config = dict(
    arch='vit',
    model='image embedding model',
    dataset='microscope photos of single blood and bone marrow cells',
    train_examples=194171,
    image_size=64,
    crop_scale_min=1,
    horizontal_flip=True,
    cutout=0.4,
    targets=['smear'],
    num_classes=2,
    embedding_dim=192,
    norm='layernorm',
    norm_position='pre',
    hidden_act='relu',
    mlp_ratio=3,
    head_dim=64,
    fused_qkv=True,
    bias='none',
    qk_norm=False,
    parallel_block=False,
    inner_norm=False,
    drop_path=0.15,
    patch_size=[8, 8],
    conv_stem=False,
    layers=10,
    width=384,
    positions='conv',
    pooling='class_token',
    am_softmax_margin=0.1,
    am_softmax_scale=16,
    init='torch_default',
    residual_init='none',
    optimizer='soap',
    beta2=0.999,
    learning_rate=0.0016,
    beta1=0.95,
    shampoo_beta=0.95,
    eps=1e-08,
    precondition_frequency=20,
    max_precond_dim=1536,
    one_sided=False,
    adamw_lr_other_params=0.00072,
    gradient_noise=0.1,
    l1_shrink=0.01,
    max_steps=19100,
    batch_size=256,
    epochs=25.2,
    lr_schedule='wsd',
    decay_fraction=0.2,
    final_lr_fraction=0.1,
    warmup_steps=380,
    weight_decay=0.2,
    adamw_weight_decay_other_params=0,
)
Rows from block 7 of a small image embedding model, named by matrix and row number. Rows with one number belong to one neuron. Each number is 50 + 15 x the weight over its row's rms, rounded and kept within 0 to 99. All counts start at 0.
Before each neuron's rows are labels from the 100 images, of 14848, where the neuron reaches its highest value: "responds to" is what is common among them. Only what is clearly more common there than usual is listed. The data: microscope photos of single blood and bone marrow cells. In brackets: how many of the 100.
# fc1: MLP up (model.blocks.7.mlp.fc1.weight, 1152x384), inputs 154-230
# fc2: MLP down (model.blocks.7.mlp.fc2.weight, 384x1152, transposed), outputs 154-230

responds to: cell type: segmented neutrophil (54)
fc1.172:28 55 53 38 41 77 58 40 28 50 39 54 16 57 56 53 32 54 51 59 50 57 37 59 41 46 25 34 33 46 37 63 06 50 39 42 52 22 49 86 39 00 77 39 18 40 68 42 39 84 50 54 87 46 49 49 44 59 63 28 35 51 30 37 60 30 48 25 47 46 62 56 36 49 71 50 51
fc2.172:46 51 40 73 78 41 56 31 45 47 49 50 65 49 56 39 55 49 12 50 73 57 15 51 54 53 86 48 56 57 62 52 46 45 44 38 55 54 47 42 99 56 30 50 52 50 37 39 55 54 67 52 52 64 51 50 45 63 50 64 25 62 48 15 48 37 62 29 52 52 52 55 43 35 55 48 51

responds to: cell type: lymphocyte (53)
fc1.297:11 57 25 53 53 54 34 47 40 34 50 58 47 53 21 35 74 38 55 53 46 56 75 47 84 57 47 47 70 42 55 51 36 49 35 49 35 38 99 49 49 60 94 48 52 54 46 72 59 38 45 65 48 67 58 54 50 57 07 61 59 44 42 34 71 71 43 47 51 53 44 48 62 63 36 74 48
fc2.297:37 71 50 89 32 52 51 39 81 66 55 43 19 08 25 87 29 46 73 43 37 46 69 48 54 17 33 56 70 46 45 50 40 43 86 28 50 56 54 54 07 35 14 56 29 44 60 55 50 42 41 55 56 47 40 53 43 29 63 29 54 66 57 91 58 45 53 55 44 42 66 36 50 37 58 62 51

responds to: cell type: erythroblast (32)
fc1.134:36 55 50 30 55 44 28 50 19 50 69 66 43 42 60 86 72 51 70 44 44 52 37 54 46 55 21 47 38 55 33 23 23 33 45 51 51 25 42 57 43 52 55 32 47 19 34 56 82 53 49 41 58 43 41 54 44 57 47 52 54 71 73 33 15 60 49 63 54 29 56 29 62 57 37 50 39
fc2.134:77 32 51 56 51 36 40 36 49 63 74 46 19 51 50 53 47 54 53 56 53 55 35 42 53 54 25 51 45 21 47 49 54 65 45 55 21 46 64 43 43 57 55 51 88 48 43 48 50 58 81 48 32 56 72 51 72 47 57 33 50 62 04 37 60 33 22 52 49 73 50 52 88 39 43 37 47

responds to: cell type: plasma cell (37)
fc1.754:63 82 54 56 49 50 39 44 69 41 51 51 44 48 49 64 45 51 85 60 30 63 50 53 34 47 41 70 57 62 40 48 47 53 52 47 33 48 66 16 68 13 29 65 61 49 30 51 63 51 77 61 48 50 74 53 34 50 48 84 33 80 52 62 75 49 53 41 54 33 38 54 38 50 26 34 40
fc2.754:30 55 49 33 66 57 46 62 11 75 59 42 21 73 55 46 41 30 54 79 52 53 46 48 48 08 51 55 51 72 51 65 61 61 18 43 30 64 57 55 39 67 48 49 32 78 57 57 76 53 59 61 55 69 44 50 50 51 49 54 69 79 23 60 15 50 37 37 65 55 49 60 44 39 43 49 44

responds to: cell type: lymphocyte (43)
fc1.648:47 40 00 57 85 53 28 25 69 46 57 40 29 68 42 39 55 55 68 42 54 54 58 18 47 70 54 56 50 56 41 73 34 43 52 50 44 42 30 43 58 38 27 65 40 61 45 50 57 49 52 66 25 13 53 83 38 57 49 67 57 78 45 88 46 81 46 58 48 50 48 69 45 54 47 77 55
fc2.648:54 24 50 39 51 50 70 41 73 98 50 46 47 53 52 50 48 40 67 48 43 62 64 51 51 47 62 47 42 54 57 14 41 58 37 53 56 43 47 59 47 41 46 44 56 36 57 53 37 51 52 55 14 47 72 27 41 90 46 93 57 49 48 48 60 58 48 77 43 59 49 42 32 14 50 67 55

responds to: cell type: segmented neutrophil (52)
fc1.216:40 26 46 51 33 15 50 49 45 39 54 06 51 58 44 71 55 45 40 54 39 46 35 49 44 63 41 64 54 51 66 71 55 98 58 47 51 08 43 56 45 77 54 48 66 50 49 56 42 66 48 51 99 54 61 45 59 61 58 75 45 61 38 70 38 65 24 48 69 34 72 09 50 23 60 75 53
fc2.216:48 53 79 49 51 25 45 35 46 58 45 88 41 40 72 51 45 83 68 60 46 24 81 64 51 49 22 44 47 53 33 49 69 43 54 44 43 53 56 31 47 50 55 30 50 21 61 60 30 33 44 38 34 53 66 46 51 39 63 40 76 78 51 38 33 44 49 17 76 53 55 55 58 45 42 68 55

responds to: cell type: artefact (30)
fc1.592:64 50 35 46 60 49 52 44 49 56 56 55 36 52 47 41 31 56 52 69 51 63 51 48 56 64 33 55 04 44 48 50 54 55 40 47 65 46 30 58 50 44 63 49 47 53 52 39 47 24 43 99 50 82 50 49 53 46 37 51 56 62 45 52 95 52 26 65 89 78 51 58 38 55 14 45 47
fc2.592:50 47 47 56 47 40 40 56 30 24 39 61 29 58 47 60 38 56 73 37 44 50 83 36 49 50 53 46 44 59 16 42 54 55 44 52 45 37 18 52 52 68 47 49 12 52 42 50 63 36 50 50 67 56 48 49 41 35 85 39 62 52 23 50 50 61 47 42 47 28 48 52 41 49 45 69 45

responds to: cell type: segmented neutrophil (48); smear: peripheral blood (38)
fc1.300:38 50 58 81 49 45 60 49 04 51 42 50 35 50 53 78 51 50 52 42 42 40 59 49 52 51 49 36 45 50 34 52 24 50 44 52 49 43 23 43 53 69 56 52 54 46 54 23 30 50 73 36 97 45 48 52 50 97 50 67 59 50 25 50 30 59 58 42 48 48 42 61 27 54 52 58 50
fc2.300:59 62 52 62 33 49 32 50 56 50 45 52 51 50 57 53 47 63 50 62 74 41 41 67 82 35 46 58 62 73 54 57 53 48 77 54 51 52 36 57 36 50 47 46 52 57 62 62 60 39 30 19 48 91 45 47 69 49 36 50 42 48 86 51 00 03 65 56 61 51 63 45 39 53 47 35 54

responds to: smear: peripheral blood (63); cell type: segmented neutrophil (62)
fc1.148:14 60 49 19 38 53 05 48 66 40 47 68 35 42 51 21 31 46 45 66 45 83 78 73 40 54 37 31 37 38 66 70 88 46 62 33 48 30 22 77 66 37 51 44 38 46 68 64 72 65 66 62 34 42 38 56 27 39 47 26 81 36 47 45 57 50 41 48 72 25 71 41 43 49 45 61 17
fc2.148:34 41 34 17 50 20 44 66 55 53 62 50 62 65 26 78 44 49 65 65 31 49 67 67 62 31 34 49 47 69 55 42 31 62 42 52 58 53 75 44 39 47 50 54 29 49 27 66 37 62 27 66 46 45 54 57 49 54 43 20 40 55 51 36 51 50 51 39 55 87 68 84 65 35 40 49 30

responds to: cell type: promyelocyte (29)
fc1.213:42 54 59 52 58 56 47 48 41 49 51 58 47 57 56 74 84 56 58 71 59 33 48 51 13 53 31 47 75 59 29 49 50 53 49 55 41 41 45 90 44 50 50 95 50 34 41 90 50 58 50 64 33 49 53 54 73 52 50 68 81 47 71 29 41 49 48 34 57 58 44 49 63 47 32 54 50
fc2.213:83 36 57 69 47 51 50 57 50 70 49 55 49 39 49 68 06 29 50 51 92 55 76 43 50 54 70 48 48 50 19 66 48 18 52 58 65 62 40 40 31 53 63 81 44 59 68 54 21 47 52 50 51 46 47 46 38 49 46 29 46 51 46 62 57 45 46 60 72 54 59 41 59 78 56 62 51

responds to: cell type: erythroblast (48)
fc1.526:50 85 68 25 46 55 60 34 67 28 64 59 55 16 44 77 64 49 78 30 37 37 58 56 43 28 43 03 41 53 59 48 49 46 45 48 79 44 44 58 49 68 68 43 36 50 50 51 65 47 58 30 58 58 52 45 56 59 48 53 60 31 62 54 22 39 20 46 30 47 46 50 67 49 54 43 24
fc2.526:38 39 50 96 31 66 45 45 24 74 67 36 48 53 60 35 52 34 50 48 59 55 42 52 59 17 29 52 66 36 49 46 48 50 35 49 55 82 48 57 46 45 71 55 26 49 52 37 63 77 40 48 45 52 59 48 49 49 68 38 45 53 50 57 59 53 28 51 50 63 53 72 38 51 48 33 50

responds to: cell type: segmented neutrophil (51)
fc1.196:56 50 40 33 44 32 58 53 52 43 53 20 53 50 60 45 51 52 38 41 55 51 80 66 52 16 57 57 64 36 54 64 51 66 55 47 62 57 51 41 62 33 72 60 51 51 72 78 52 88 73 40 19 63 52 53 61 44 52 59 46 38 40 51 19 62 22 53 32 61 82 36 48 58 47 33 56
fc2.196:51 57 72 46 45 61 70 48 49 73 46 50 59 43 27 41 57 42 54 52 34 50 57 40 75 69 48 69 49 22 61 46 60 50 47 38 32 64 03 57 74 50 77 48 79 48 57 48 84 41 40 35 73 32 59 42 62 47 47 86 43 45 31 56 39 50 51 51 46 62 51 52 32 53 27 34 61

responds to: cell type: lymphocyte (35)
fc1.173:73 39 43 49 44 34 59 51 35 46 55 84 70 46 54 33 50 50 70 53 50 54 58 62 53 40 48 36 21 50 56 58 53 29 39 55 68 47 35 35 41 39 41 53 34 54 53 55 30 37 51 41 58 43 55 59 42 54 53 52 46 50 34 47 53 55 47 48 52 61 08 45 83 59 41 34 50
fc2.173:49 48 67 60 56 78 34 45 42 67 65 46 45 52 55 63 32 33 43 52 61 99 62 45 31 63 55 15 45 38 51 61 82 53 49 49 60 18 47 57 74 46 15 51 69 54 65 31 76 20 49 51 62 37 22 54 55 37 48 59 39 28 31 80 37 52 99 63 49 49 35 48 52 60 44 53 16

responds to: cell type: artefact (32)
fc1.743:54 05 66 51 53 40 57 68 46 50 58 73 50 49 42 61 47 75 52 31 38 71 61 75 50 53 45 00 50 43 98 53 66 69 41 79 58 52 50 38 72 31 60 54 57 52 49 49 50 34 47 53 55 52 49 52 46 30 45 23 63 49 52 38 58 46 64 70 66 49 44 55 59 40 44 77 49
fc2.743:58 27 77 57 70 78 34 24 59 54 49 50 95 58 32 48 46 49 99 51 74 59 50 46 18 41 44 12 40 75 56 49 48 62 20 35 84 27 33 76 31 49 32 32 76 54 53 42 55 40 83 50 51 51 44 35 70 86 69 63 67 45 60 49 62 60 41 53 38 62 43 84 58 57 28 24 49

responds to: cell type: lymphocyte (44)
fc1.705:57 31 40 70 33 74 61 50 99 60 40 42 46 28 50 37 53 54 75 50 33 52 90 51 56 45 57 67 52 56 42 57 46 47 18 68 48 33 23 62 68 30 51 32 59 68 56 52 49 51 52 39 44 62 28 59 76 41 31 42 90 50 36 60 41 39 00 58 55 50 18 54 43 48 54 46 52
fc2.705:56 36 81 42 34 14 55 35 50 66 90 48 52 36 42 50 56 55 47 52 75 41 66 43 53 55 46 48 53 54 39 54 39 48 29 45 27 46 77 49 45 47 39 41 17 48 53 05 49 46 45 69 53 59 69 51 93 61 56 52 39 66 54 24 50 51 45 49 44 65 56 44 36 31 67 33 38

responds to: cell type: artefact (27)
fc1.589:44 54 17 48 46 29 42 40 56 43 69 50 46 35 38 42 61 69 26 17 48 67 55 67 56 46 49 31 42 44 42 67 43 54 41 57 50 64 11 35 16 42 61 68 50 48 54 48 44 40 32 57 29 45 32 71 52 50 52 46 60 62 49 65 48 49 23 24 55 60 51 38 51 34 10 57 54
fc2.589:80 48 55 59 46 48 50 52 27 64 51 50 67 42 50 50 60 50 66 34 63 26 82 37 57 74 65 48 51 68 47 58 58 50 64 62 52 45 97 33 53 48 51 64 37 46 73 48 98 49 38 59 49 56 43 70 39 53 33 51 50 57 48 50 50 54 50 55 69 53 36 23 29 51 54 50 63

responds to: cell type: lymphocyte (37)
fc1.616:50 50 67 60 50 47 55 73 50 38 41 40 40 56 52 57 54 63 69 41 55 45 55 40 61 49 40 50 35 48 51 60 46 52 00 57 75 37 33 61 50 65 44 30 42 50 53 56 29 50 58 63 63 45 43 56 60 30 48 53 54 50 73 46 67 52 41 67 53 69 38 45 41 42 57 32 47
fc2.616:52 51 49 50 31 58 38 35 58 57 57 40 49 68 51 46 57 51 75 54 73 67 54 15 43 51 49 45 41 51 51 55 52 65 52 40 54 81 50 49 48 48 48 49 39 46 65 39 48 50 13 53 76 59 58 62 49 54 17 39 54 74 49 60 44 50 52 68 50 40 69 50 74 58 49 73 77

responds to: smear: peripheral blood (96); cell type: segmented neutrophil (45)
fc1.389:37 68 39 41 79 57 45 63 46 21 65 46 61 47 74 46 38 52 70 67 51 59 64 62 48 50 77 27 52 62 44 48 47 23 55 57 85 27 59 49 56 55 59 00 61 57 51 40 57 36 37 45 52 51 49 64 33 50 35 58 51 57 32 22 00 57 55 79 66 37 56 61 54 50 40 52 38
fc2.389:46 49 67 47 42 38 23 34 43 47 52 45 46 64 47 50 63 15 44 80 45 41 54 35 31 57 48 49 61 40 50 39 54 27 50 45 44 60 42 35 23 54 40 47 50 32 66 50 46 56 35 50 27 56 45 52 30 59 19 37 41 50 42 58 29 36 45 59 40 51 53 49 61 32 62 58 39

responds to: cell type: lymphocyte (35)
fc1.745:52 52 49 47 59 42 49 58 29 60 59 77 49 83 62 57 38 50 39 59 47 36 44 41 58 43 71 42 39 55 35 63 51 48 42 56 41 54 67 72 49 36 61 40 30 27 54 58 42 73 48 56 46 51 54 47 62 58 57 28 61 54 69 46 66 43 36 63 30 62 85 49 56 62 56 72 51
fc2.745:50 47 64 47 44 73 54 42 99 65 55 97 37 56 57 57 51 39 48 58 57 75 49 52 62 32 42 28 53 31 52 28 40 57 56 79 33 74 32 59 52 41 62 36 76 50 57 26 21 53 54 48 66 50 36 50 71 62 86 32 57 57 52 59 21 57 52 49 48 78 47 50 52 57 51 48 75

responds to: smear: peripheral blood (97); cell type: myeloblast (31)
fc1.184:41 55 49 43 97 32 55 45 88 32 49 54 47 71 47 45 72 65 46 88 51 41 81 60 33 68 41 50 50 50 38 59 49 44 64 43 48 53 83 37 51 29 04 62 50 34 56 45 40 50 43 62 39 48 42 52 28 39 47 54 51 54 48 52 36 64 63 48 32 36 49 12 25 59 52 52 40
fc2.184:59 55 37 45 39 50 57 33 59 46 47 36 50 63 38 53 49 50 36 28 24 49 57 32 52 50 33 41 45 46 54 46 37 46 44 34 41 50 70 55 56 49 42 74 48 53 17 35 45 72 68 49 70 41 17 47 99 51 57 37 49 50 51 29 54 37 59 47 58 68 52 51 49 52 50 46 42

responds to: cell type: erythroblast (32)
fc1.681:50 30 64 00 49 38 54 52 29 38 53 05 73 43 43 50 50 54 43 27 37 47 67 47 41 39 31 57 40 77 55 60 49 43 55 85 26 45 63 67 25 29 56 88 71 50 50 44 54 48 56 76 70 67 51 34 87 31 46 52 32 65 69 64 56 22 52 62 50 83 50 77 55 61 37 49 51
fc2.681:49 65 74 36 55 48 43 62 41 51 49 46 43 54 33 51 70 51 79 56 61 60 52 29 56 22 58 67 85 65 33 46 63 31 51 50 42 54 36 51 64 52 46 95 51 67 43 26 49 63 62 36 48 36 40 49 65 23 50 33 73 46 63 48 75 65 47 60 56 33 50 32 50 49 53 36 57

responds to: cell type: segmented neutrophil (52)
fc1.733:58 43 55 48 50 19 50 80 37 48 56 57 50 66 27 50 55 36 63 41 60 36 40 18 99 42 42 52 54 36 53 14 29 56 58 51 41 70 47 54 79 40 50 37 60 51 41 75 89 57 50 42 48 23 55 63 66 65 51 50 50 46 77 14 79 45 73 45 43 45 35 45 64 55 17 55 40
fc2.733:56 49 54 71 27 53 00 51 52 54 51 44 48 46 53 64 35 52 49 74 48 58 83 50 72 67 61 59 29 58 35 31 44 47 47 30 00 22 60 42 03 36 48 99 39 46 62 59 51 49 52 51 74 57 41 39 47 51 55 36 65 48 66 38 61 35 54 34 46 50 31 64 40 58 68 50 35

responds to: cell type: erythroblast (35)
fc1.751:52 41 45 88 48 44 34 46 22 50 47 71 47 50 79 46 14 53 43 61 55 24 65 50 46 61 53 62 16 54 43 59 35 46 33 35 57 51 49 54 52 53 49 47 54 49 43 44 52 51 53 50 43 52 40 75 32 64 42 37 52 70 99 49 51 78 51 52 52 44 48 53 45 57 31 37 43
fc2.751:44 64 16 62 78 55 50 79 50 44 48 43 58 46 54 89 40 59 18 64 55 47 37 71 79 56 61 59 48 64 56 50 63 52 58 43 53 54 52 54 58 61 33 47 41 50 51 50 50 64 45 44 45 24 48 27 75 69 57 78 62 44 50 48 52 41 48 72 46 36 41 39 45 49 43 36 50

responds to: cell type: artefact (31)
fc1.245:71 34 39 74 49 44 72 44 59 47 58 42 42 76 46 67 49 66 39 48 49 59 14 47 45 34 48 52 68 59 43 54 52 45 14 44 51 68 38 44 32 43 54 60 43 26 57 52 28 53 45 48 11 52 58 51 39 55 33 61 56 35 57 49 47 50 46 57 57 62 58 47 50 43 10 42 57
fc2.245:44 38 63 53 45 46 69 65 58 71 49 78 64 44 61 70 70 15 62 33 36 47 61 60 37 45 50 42 50 49 65 54 56 52 34 53 30 18 47 36 99 55 28 46 42 87 40 41 46 48 59 40 60 42 62 59 50 27 57 48 42 55 35 56 38 31 31 42 82 66 66 50 48 71 51 50 73

responds to: smear: peripheral blood (99)
fc1.335:09 41 55 75 28 63 27 46 57 71 53 20 67 34 27 36 52 49 42 62 32 50 60 39 28 47 79 42 54 57 45 26 58 99 42 53 42 49 00 50 51 51 48 65 48 94 32 68 48 40 43 43 20 49 71 73 27 58 25 48 35 52 66 59 28 18 48 50 54 41 45 47 38 25 44 26 65
fc2.335:79 31 87 66 42 68 36 25 27 47 36 50 28 57 53 56 51 55 62 41 61 65 39 34 41 41 62 45 59 60 34 52 54 54 54 48 77 47 66 65 47 24 48 72 37 50 74 56 52 36 61 42 50 66 44 58 51 70 50 46 65 52 44 43 52 71 46 56 65 28 31 89 50 39 93 53 48

responds to: cell type: segmented neutrophil (42)
fc1.519:49 54 48 50 62 33 08 44 47 49 28 64 24 50 56 54 10 50 33 62 53 35 52 49 55 42 46 70 70 55 79 48 60 56 45 56 70 66 46 14 48 52 69 52 83 22 17 55 54 65 48 50 36 54 44 59 42 50 48 44 51 37 65 52 44 51 37 50 49 63 49 31 65 51 41 70 56
fc2.519:45 31 77 49 30 56 54 48 54 71 50 47 73 53 99 56 75 44 37 55 46 76 43 43 50 53 54 46 00 32 37 56 25 81 55 49 56 36 54 60 32 46 44 25 45 28 59 88 34 52 40 57 64 48 33 45 02 68 47 40 50 48 42 52 34 66 43 36 49 76 86 81 53 30 58 56 57

responds to: cell type: segmented neutrophil (42); cell type: artefact (34)
fc1.131:41 56 56 58 41 04 59 16 46 20 86 68 50 39 33 49 42 41 37 59 40 57 72 52 13 45 60 62 26 58 55 47 41 50 19 73 45 51 48 24 46 35 72 44 50 65 37 47 38 54 55 67 46 62 50 48 27 45 52 59 56 39 42 56 43 28 66 44 66 43 62 59 02 66 49 39 65
fc2.131:33 63 70 57 59 64 62 28 47 27 32 69 65 51 68 64 45 36 51 59 47 47 50 12 52 49 66 57 54 50 41 51 28 44 31 77 23 61 40 39 20 15 51 48 28 56 47 46 38 56 35 40 33 58 04 78 34 82 34 82 28 53 44 38 58 57 42 61 71 81 62 53 55 49 49 48 49

responds to: cell type: erythroblast (33)
fc1.175:44 34 45 34 41 53 56 04 46 43 51 54 45 43 52 46 52 54 56 51 48 62 55 42 33 40 30 58 72 55 40 45 25 38 32 54 42 62 65 46 49 50 34 90 50 40 46 38 56 52 45 52 36 62 59 43 82 42 51 50 48 50 42 53 59 74 42 51 28 54 56 38 35 54 38 65 50
fc2.175:49 51 37 88 41 47 87 50 46 51 45 47 54 62 58 47 65 48 51 56 50 45 28 53 67 69 53 35 27 64 40 39 44 48 61 50 34 59 50 87 50 53 52 39 46 82 99 60 47 70 54 49 57 33 25 23 53 58 44 46 82 70 54 47 44 49 56 66 31 61 52 34 38 83 55 43 63

responds to: cell type: lymphocyte (37)
fc1.231:52 50 61 18 47 65 72 60 58 49 27 70 50 52 39 42 46 57 56 65 52 75 51 50 51 56 49 16 85 99 27 49 55 50 50 70 34 50 36 49 28 71 21 59 49 50 50 63 51 45 43 47 47 46 58 45 58 54 47 53 61 43 58 72 36 54 55 29 55 55 38 51 58 40 64 56 53
fc2.231:47 59 15 46 48 53 38 49 51 76 53 50 50 49 72 55 81 51 27 84 46 58 53 58 51 74 60 54 64 56 60 17 49 67 49 55 71 31 39 50 48 51 54 40 56 52 79 45 48 65 55 43 66 49 51 65 53 73 41 68 56 55 80 60 48 43 58 51 34 17 17 45 23 50 46 78 51

responds to: smear: peripheral blood (42)
fc1.588:51 51 66 48 51 34 25 58 40 77 50 49 29 37 78 12 57 21 47 43 40 51 36 52 87 56 42 53 63 49 43 31 56 53 54 74 45 48 51 51 55 59 38 54 27 43 49 53 45 65 50 56 33 50 78 59 64 51 59 47 53 32 39 32 90 56 43 67 48 67 55 38 69 55 50 31 47
fc2.588:21 72 65 66 49 63 42 44 55 44 50 27 52 47 48 14 56 71 11 47 68 44 47 55 58 47 60 42 40 46 61 83 56 49 45 68 51 55 27 50 53 99 86 55 83 47 43 06 51 49 45 47 27 71 60 61 51 42 60 75 56 45 47 45 53 46 47 57 61 15 00 52 52 34 50 40 11

responds to: cell type: promyelocyte (25)
fc1.703:51 51 62 46 99 59 40 38 21 69 75 41 70 57 61 64 17 49 47 56 58 66 25 39 47 59 58 42 50 48 71 48 50 37 50 54 31 47 56 47 22 39 74 79 73 75 71 43 88 52 47 54 35 50 50 49 29 51 44 36 49 58 47 34 53 46 57 48 79 78 52 37 44 55 47 52 49
fc2.703:55 56 32 46 55 59 48 48 69 57 71 52 45 39 66 52 23 94 57 47 49 46 60 47 53 73 40 52 54 28 13 26 50 45 58 50 55 32 44 45 43 69 68 38 53 74 49 48 48 36 54 50 60 74 35 62 56 53 54 41 51 52 51 49 50 42 54 40 05 79 47 61 57 59 52 48 50

responds to: smear: peripheral blood (79)
fc1.489:63 48 54 56 56 41 54 41 28 51 52 76 44 46 49 64 39 39 45 50 41 34 81 63 45 56 63 46 50 68 24 50 25 02 34 31 38 57 69 50 54 60 29 39 40 50 32 56 31 58 35 64 54 50 63 54 54 16 51 80 51 53 85 58 50 52 54 37 50 55 59 50 29 43 43 45 46
fc2.489:31 47 49 47 43 32 52 76 61 55 24 19 00 51 38 36 49 51 48 47 42 47 63 38 61 54 56 46 77 55 39 54 99 34 51 59 46 41 53 39 46 68 68 26 73 67 61 63 49 49 68 52 53 41 47 51 65 50 65 47 50 42 50 51 41 64 57 44 63 28 58 53 50 54 57 55 66

responds to: cell type: segmented neutrophil (45)
fc1.8:86 36 64 15 52 27 62 19 65 54 52 57 50 69 40 50 40 58 50 46 36 30 50 53 63 61 47 25 31 09 40 72 77 87 46 53 50 48 50 58 30 60 72 46 50 56 54 49 88 49 90 54 44 57 43 20 52 54 49 50 66 56 52 46 49 82 65 99 69 66 73 76 39 36 58 60 42
fc2.8:73 52 27 49 34 54 60 69 49 61 57 43 77 48 47 34 63 95 40 59 35 81 34 50 94 39 40 46 52 31 63 79 39 45 63 39 53 42 47 31 51 50 53 32 65 60 50 53 48 60 47 49 62 53 58 37 53 48 50 59 41 61 49 34 45 60 47 34 64 36 47 53 49 40 52 51 62

responds to: cell type: artefact (44)
fc1.10:39 56 25 26 60 46 50 90 48 26 54 58 59 50 53 55 34 72 55 50 46 35 48 62 64 80 79 24 78 50 56 67 62 63 67 57 49 26 52 28 89 54 55 69 62 69 53 48 66 41 50 25 51 53 49 72 55 41 65 41 71 54 40 99 59 58 49 67 45 72 55 46 47 43 57 43 58
fc2.10:50 52 41 38 62 65 60 84 62 55 41 37 42 48 55 53 43 45 52 42 47 29 78 56 44 48 51 59 57 74 57 46 50 44 41 41 23 55 62 46 53 33 53 26 71 68 40 54 47 38 47 56 52 48 72 50 22 49 57 28 60 39 50 63 35 84 65 69 87 55 71 44 68 54 67 48 89

responds to: cell type: artefact (36)
fc1.177:49 68 29 50 99 49 45 51 53 80 52 40 60 61 57 46 50 42 44 45 34 67 40 59 64 46 61 50 48 75 57 57 87 46 24 28 65 50 52 50 46 27 72 31 63 80 52 49 43 93 53 76 55 17 63 58 65 33 53 43 50 62 87 63 61 37 37 49 52 59 50 30 60 44 53 48 57
fc2.177:53 66 39 56 63 40 84 34 46 52 50 36 74 71 55 51 49 48 48 50 44 54 54 33 47 34 58 49 38 52 52 05 48 29 63 22 46 01 30 49 56 40 50 61 00 52 46 50 73 45 64 30 64 79 25 48 53 87 45 24 46 46 48 55 47 42 16 46 03 48 39 71 79 19 49 71 66

responds to: cell type: artefact (26)
fc1.365:22 62 60 30 61 38 74 37 27 25 76 36 68 51 47 70 60 42 50 45 54 43 40 45 71 62 50 57 58 50 49 52 68 81 57 64 64 48 49 50 76 42 48 30 39 75 64 60 54 55 55 49 75 42 62 32 52 44 63 56 60 46 52 48 72 46 49 37 74 51 38 49 61 44 43 47 55
fc2.365:45 25 72 86 69 55 52 30 57 54 12 48 44 48 52 52 48 46 42 44 45 39 59 45 59 46 45 53 36 41 27 52 82 43 47 43 31 44 26 91 12 48 50 57 50 61 84 45 38 60 38 22 46 38 48 41 40 60 07 45 62 46 64 63 63 52 30 58 33 41 47 37 51 57 62 49 55

responds to: smear: peripheral blood (100); cell type: myeloblast (56)
fc1.719:57 47 80 42 66 53 43 57 45 50 58 39 39 23 57 35 52 39 00 40 55 33 51 56 49 44 45 52 48 52 46 46 50 59 29 53 39 50 40 65 53 51 45 76 46 44 95 39 44 47 45 49 49 39 49 49 50 58 46 58 44 55 27 37 40 70 49 61 46 19 65 12 50 38 50 53 36
fc2.719:58 52 45 43 40 63 49 49 51 43 35 68 71 44 46 86 48 35 29 57 50 46 41 59 47 27 51 52 72 20 39 43 60 51 48 59 69 43 45 73 57 36 64 59 86 58 38 52 49 49 53 53 75 46 31 46 52 59 51 20 29 37 60 49 47 67 35 36 50 38 50 55 26 65 46 61 57

responds to: cell type: artefact (37)
fc1.650:49 44 50 47 63 93 47 53 45 39 47 53 37 72 60 56 35 73 45 50 31 76 50 46 37 48 58 50 44 79 32 54 42 59 30 32 46 44 49 46 66 48 58 50 50 61 31 86 52 50 65 33 53 51 42 67 69 45 36 99 48 50 27 38 51 62 50 55 54 51 50 64 44 44 34 59 51
fc2.650:46 26 50 41 30 67 56 40 32 53 52 53 51 39 35 49 53 44 39 54 39 54 42 72 57 56 22 40 03 51 50 53 41 78 18 28 74 53 18 42 25 58 57 42 67 40 42 55 46 50 47 67 51 41 44 59 52 18 66 54 14 52 46 64 42 53 47 45 58 56 80 39 49 62 42 54 32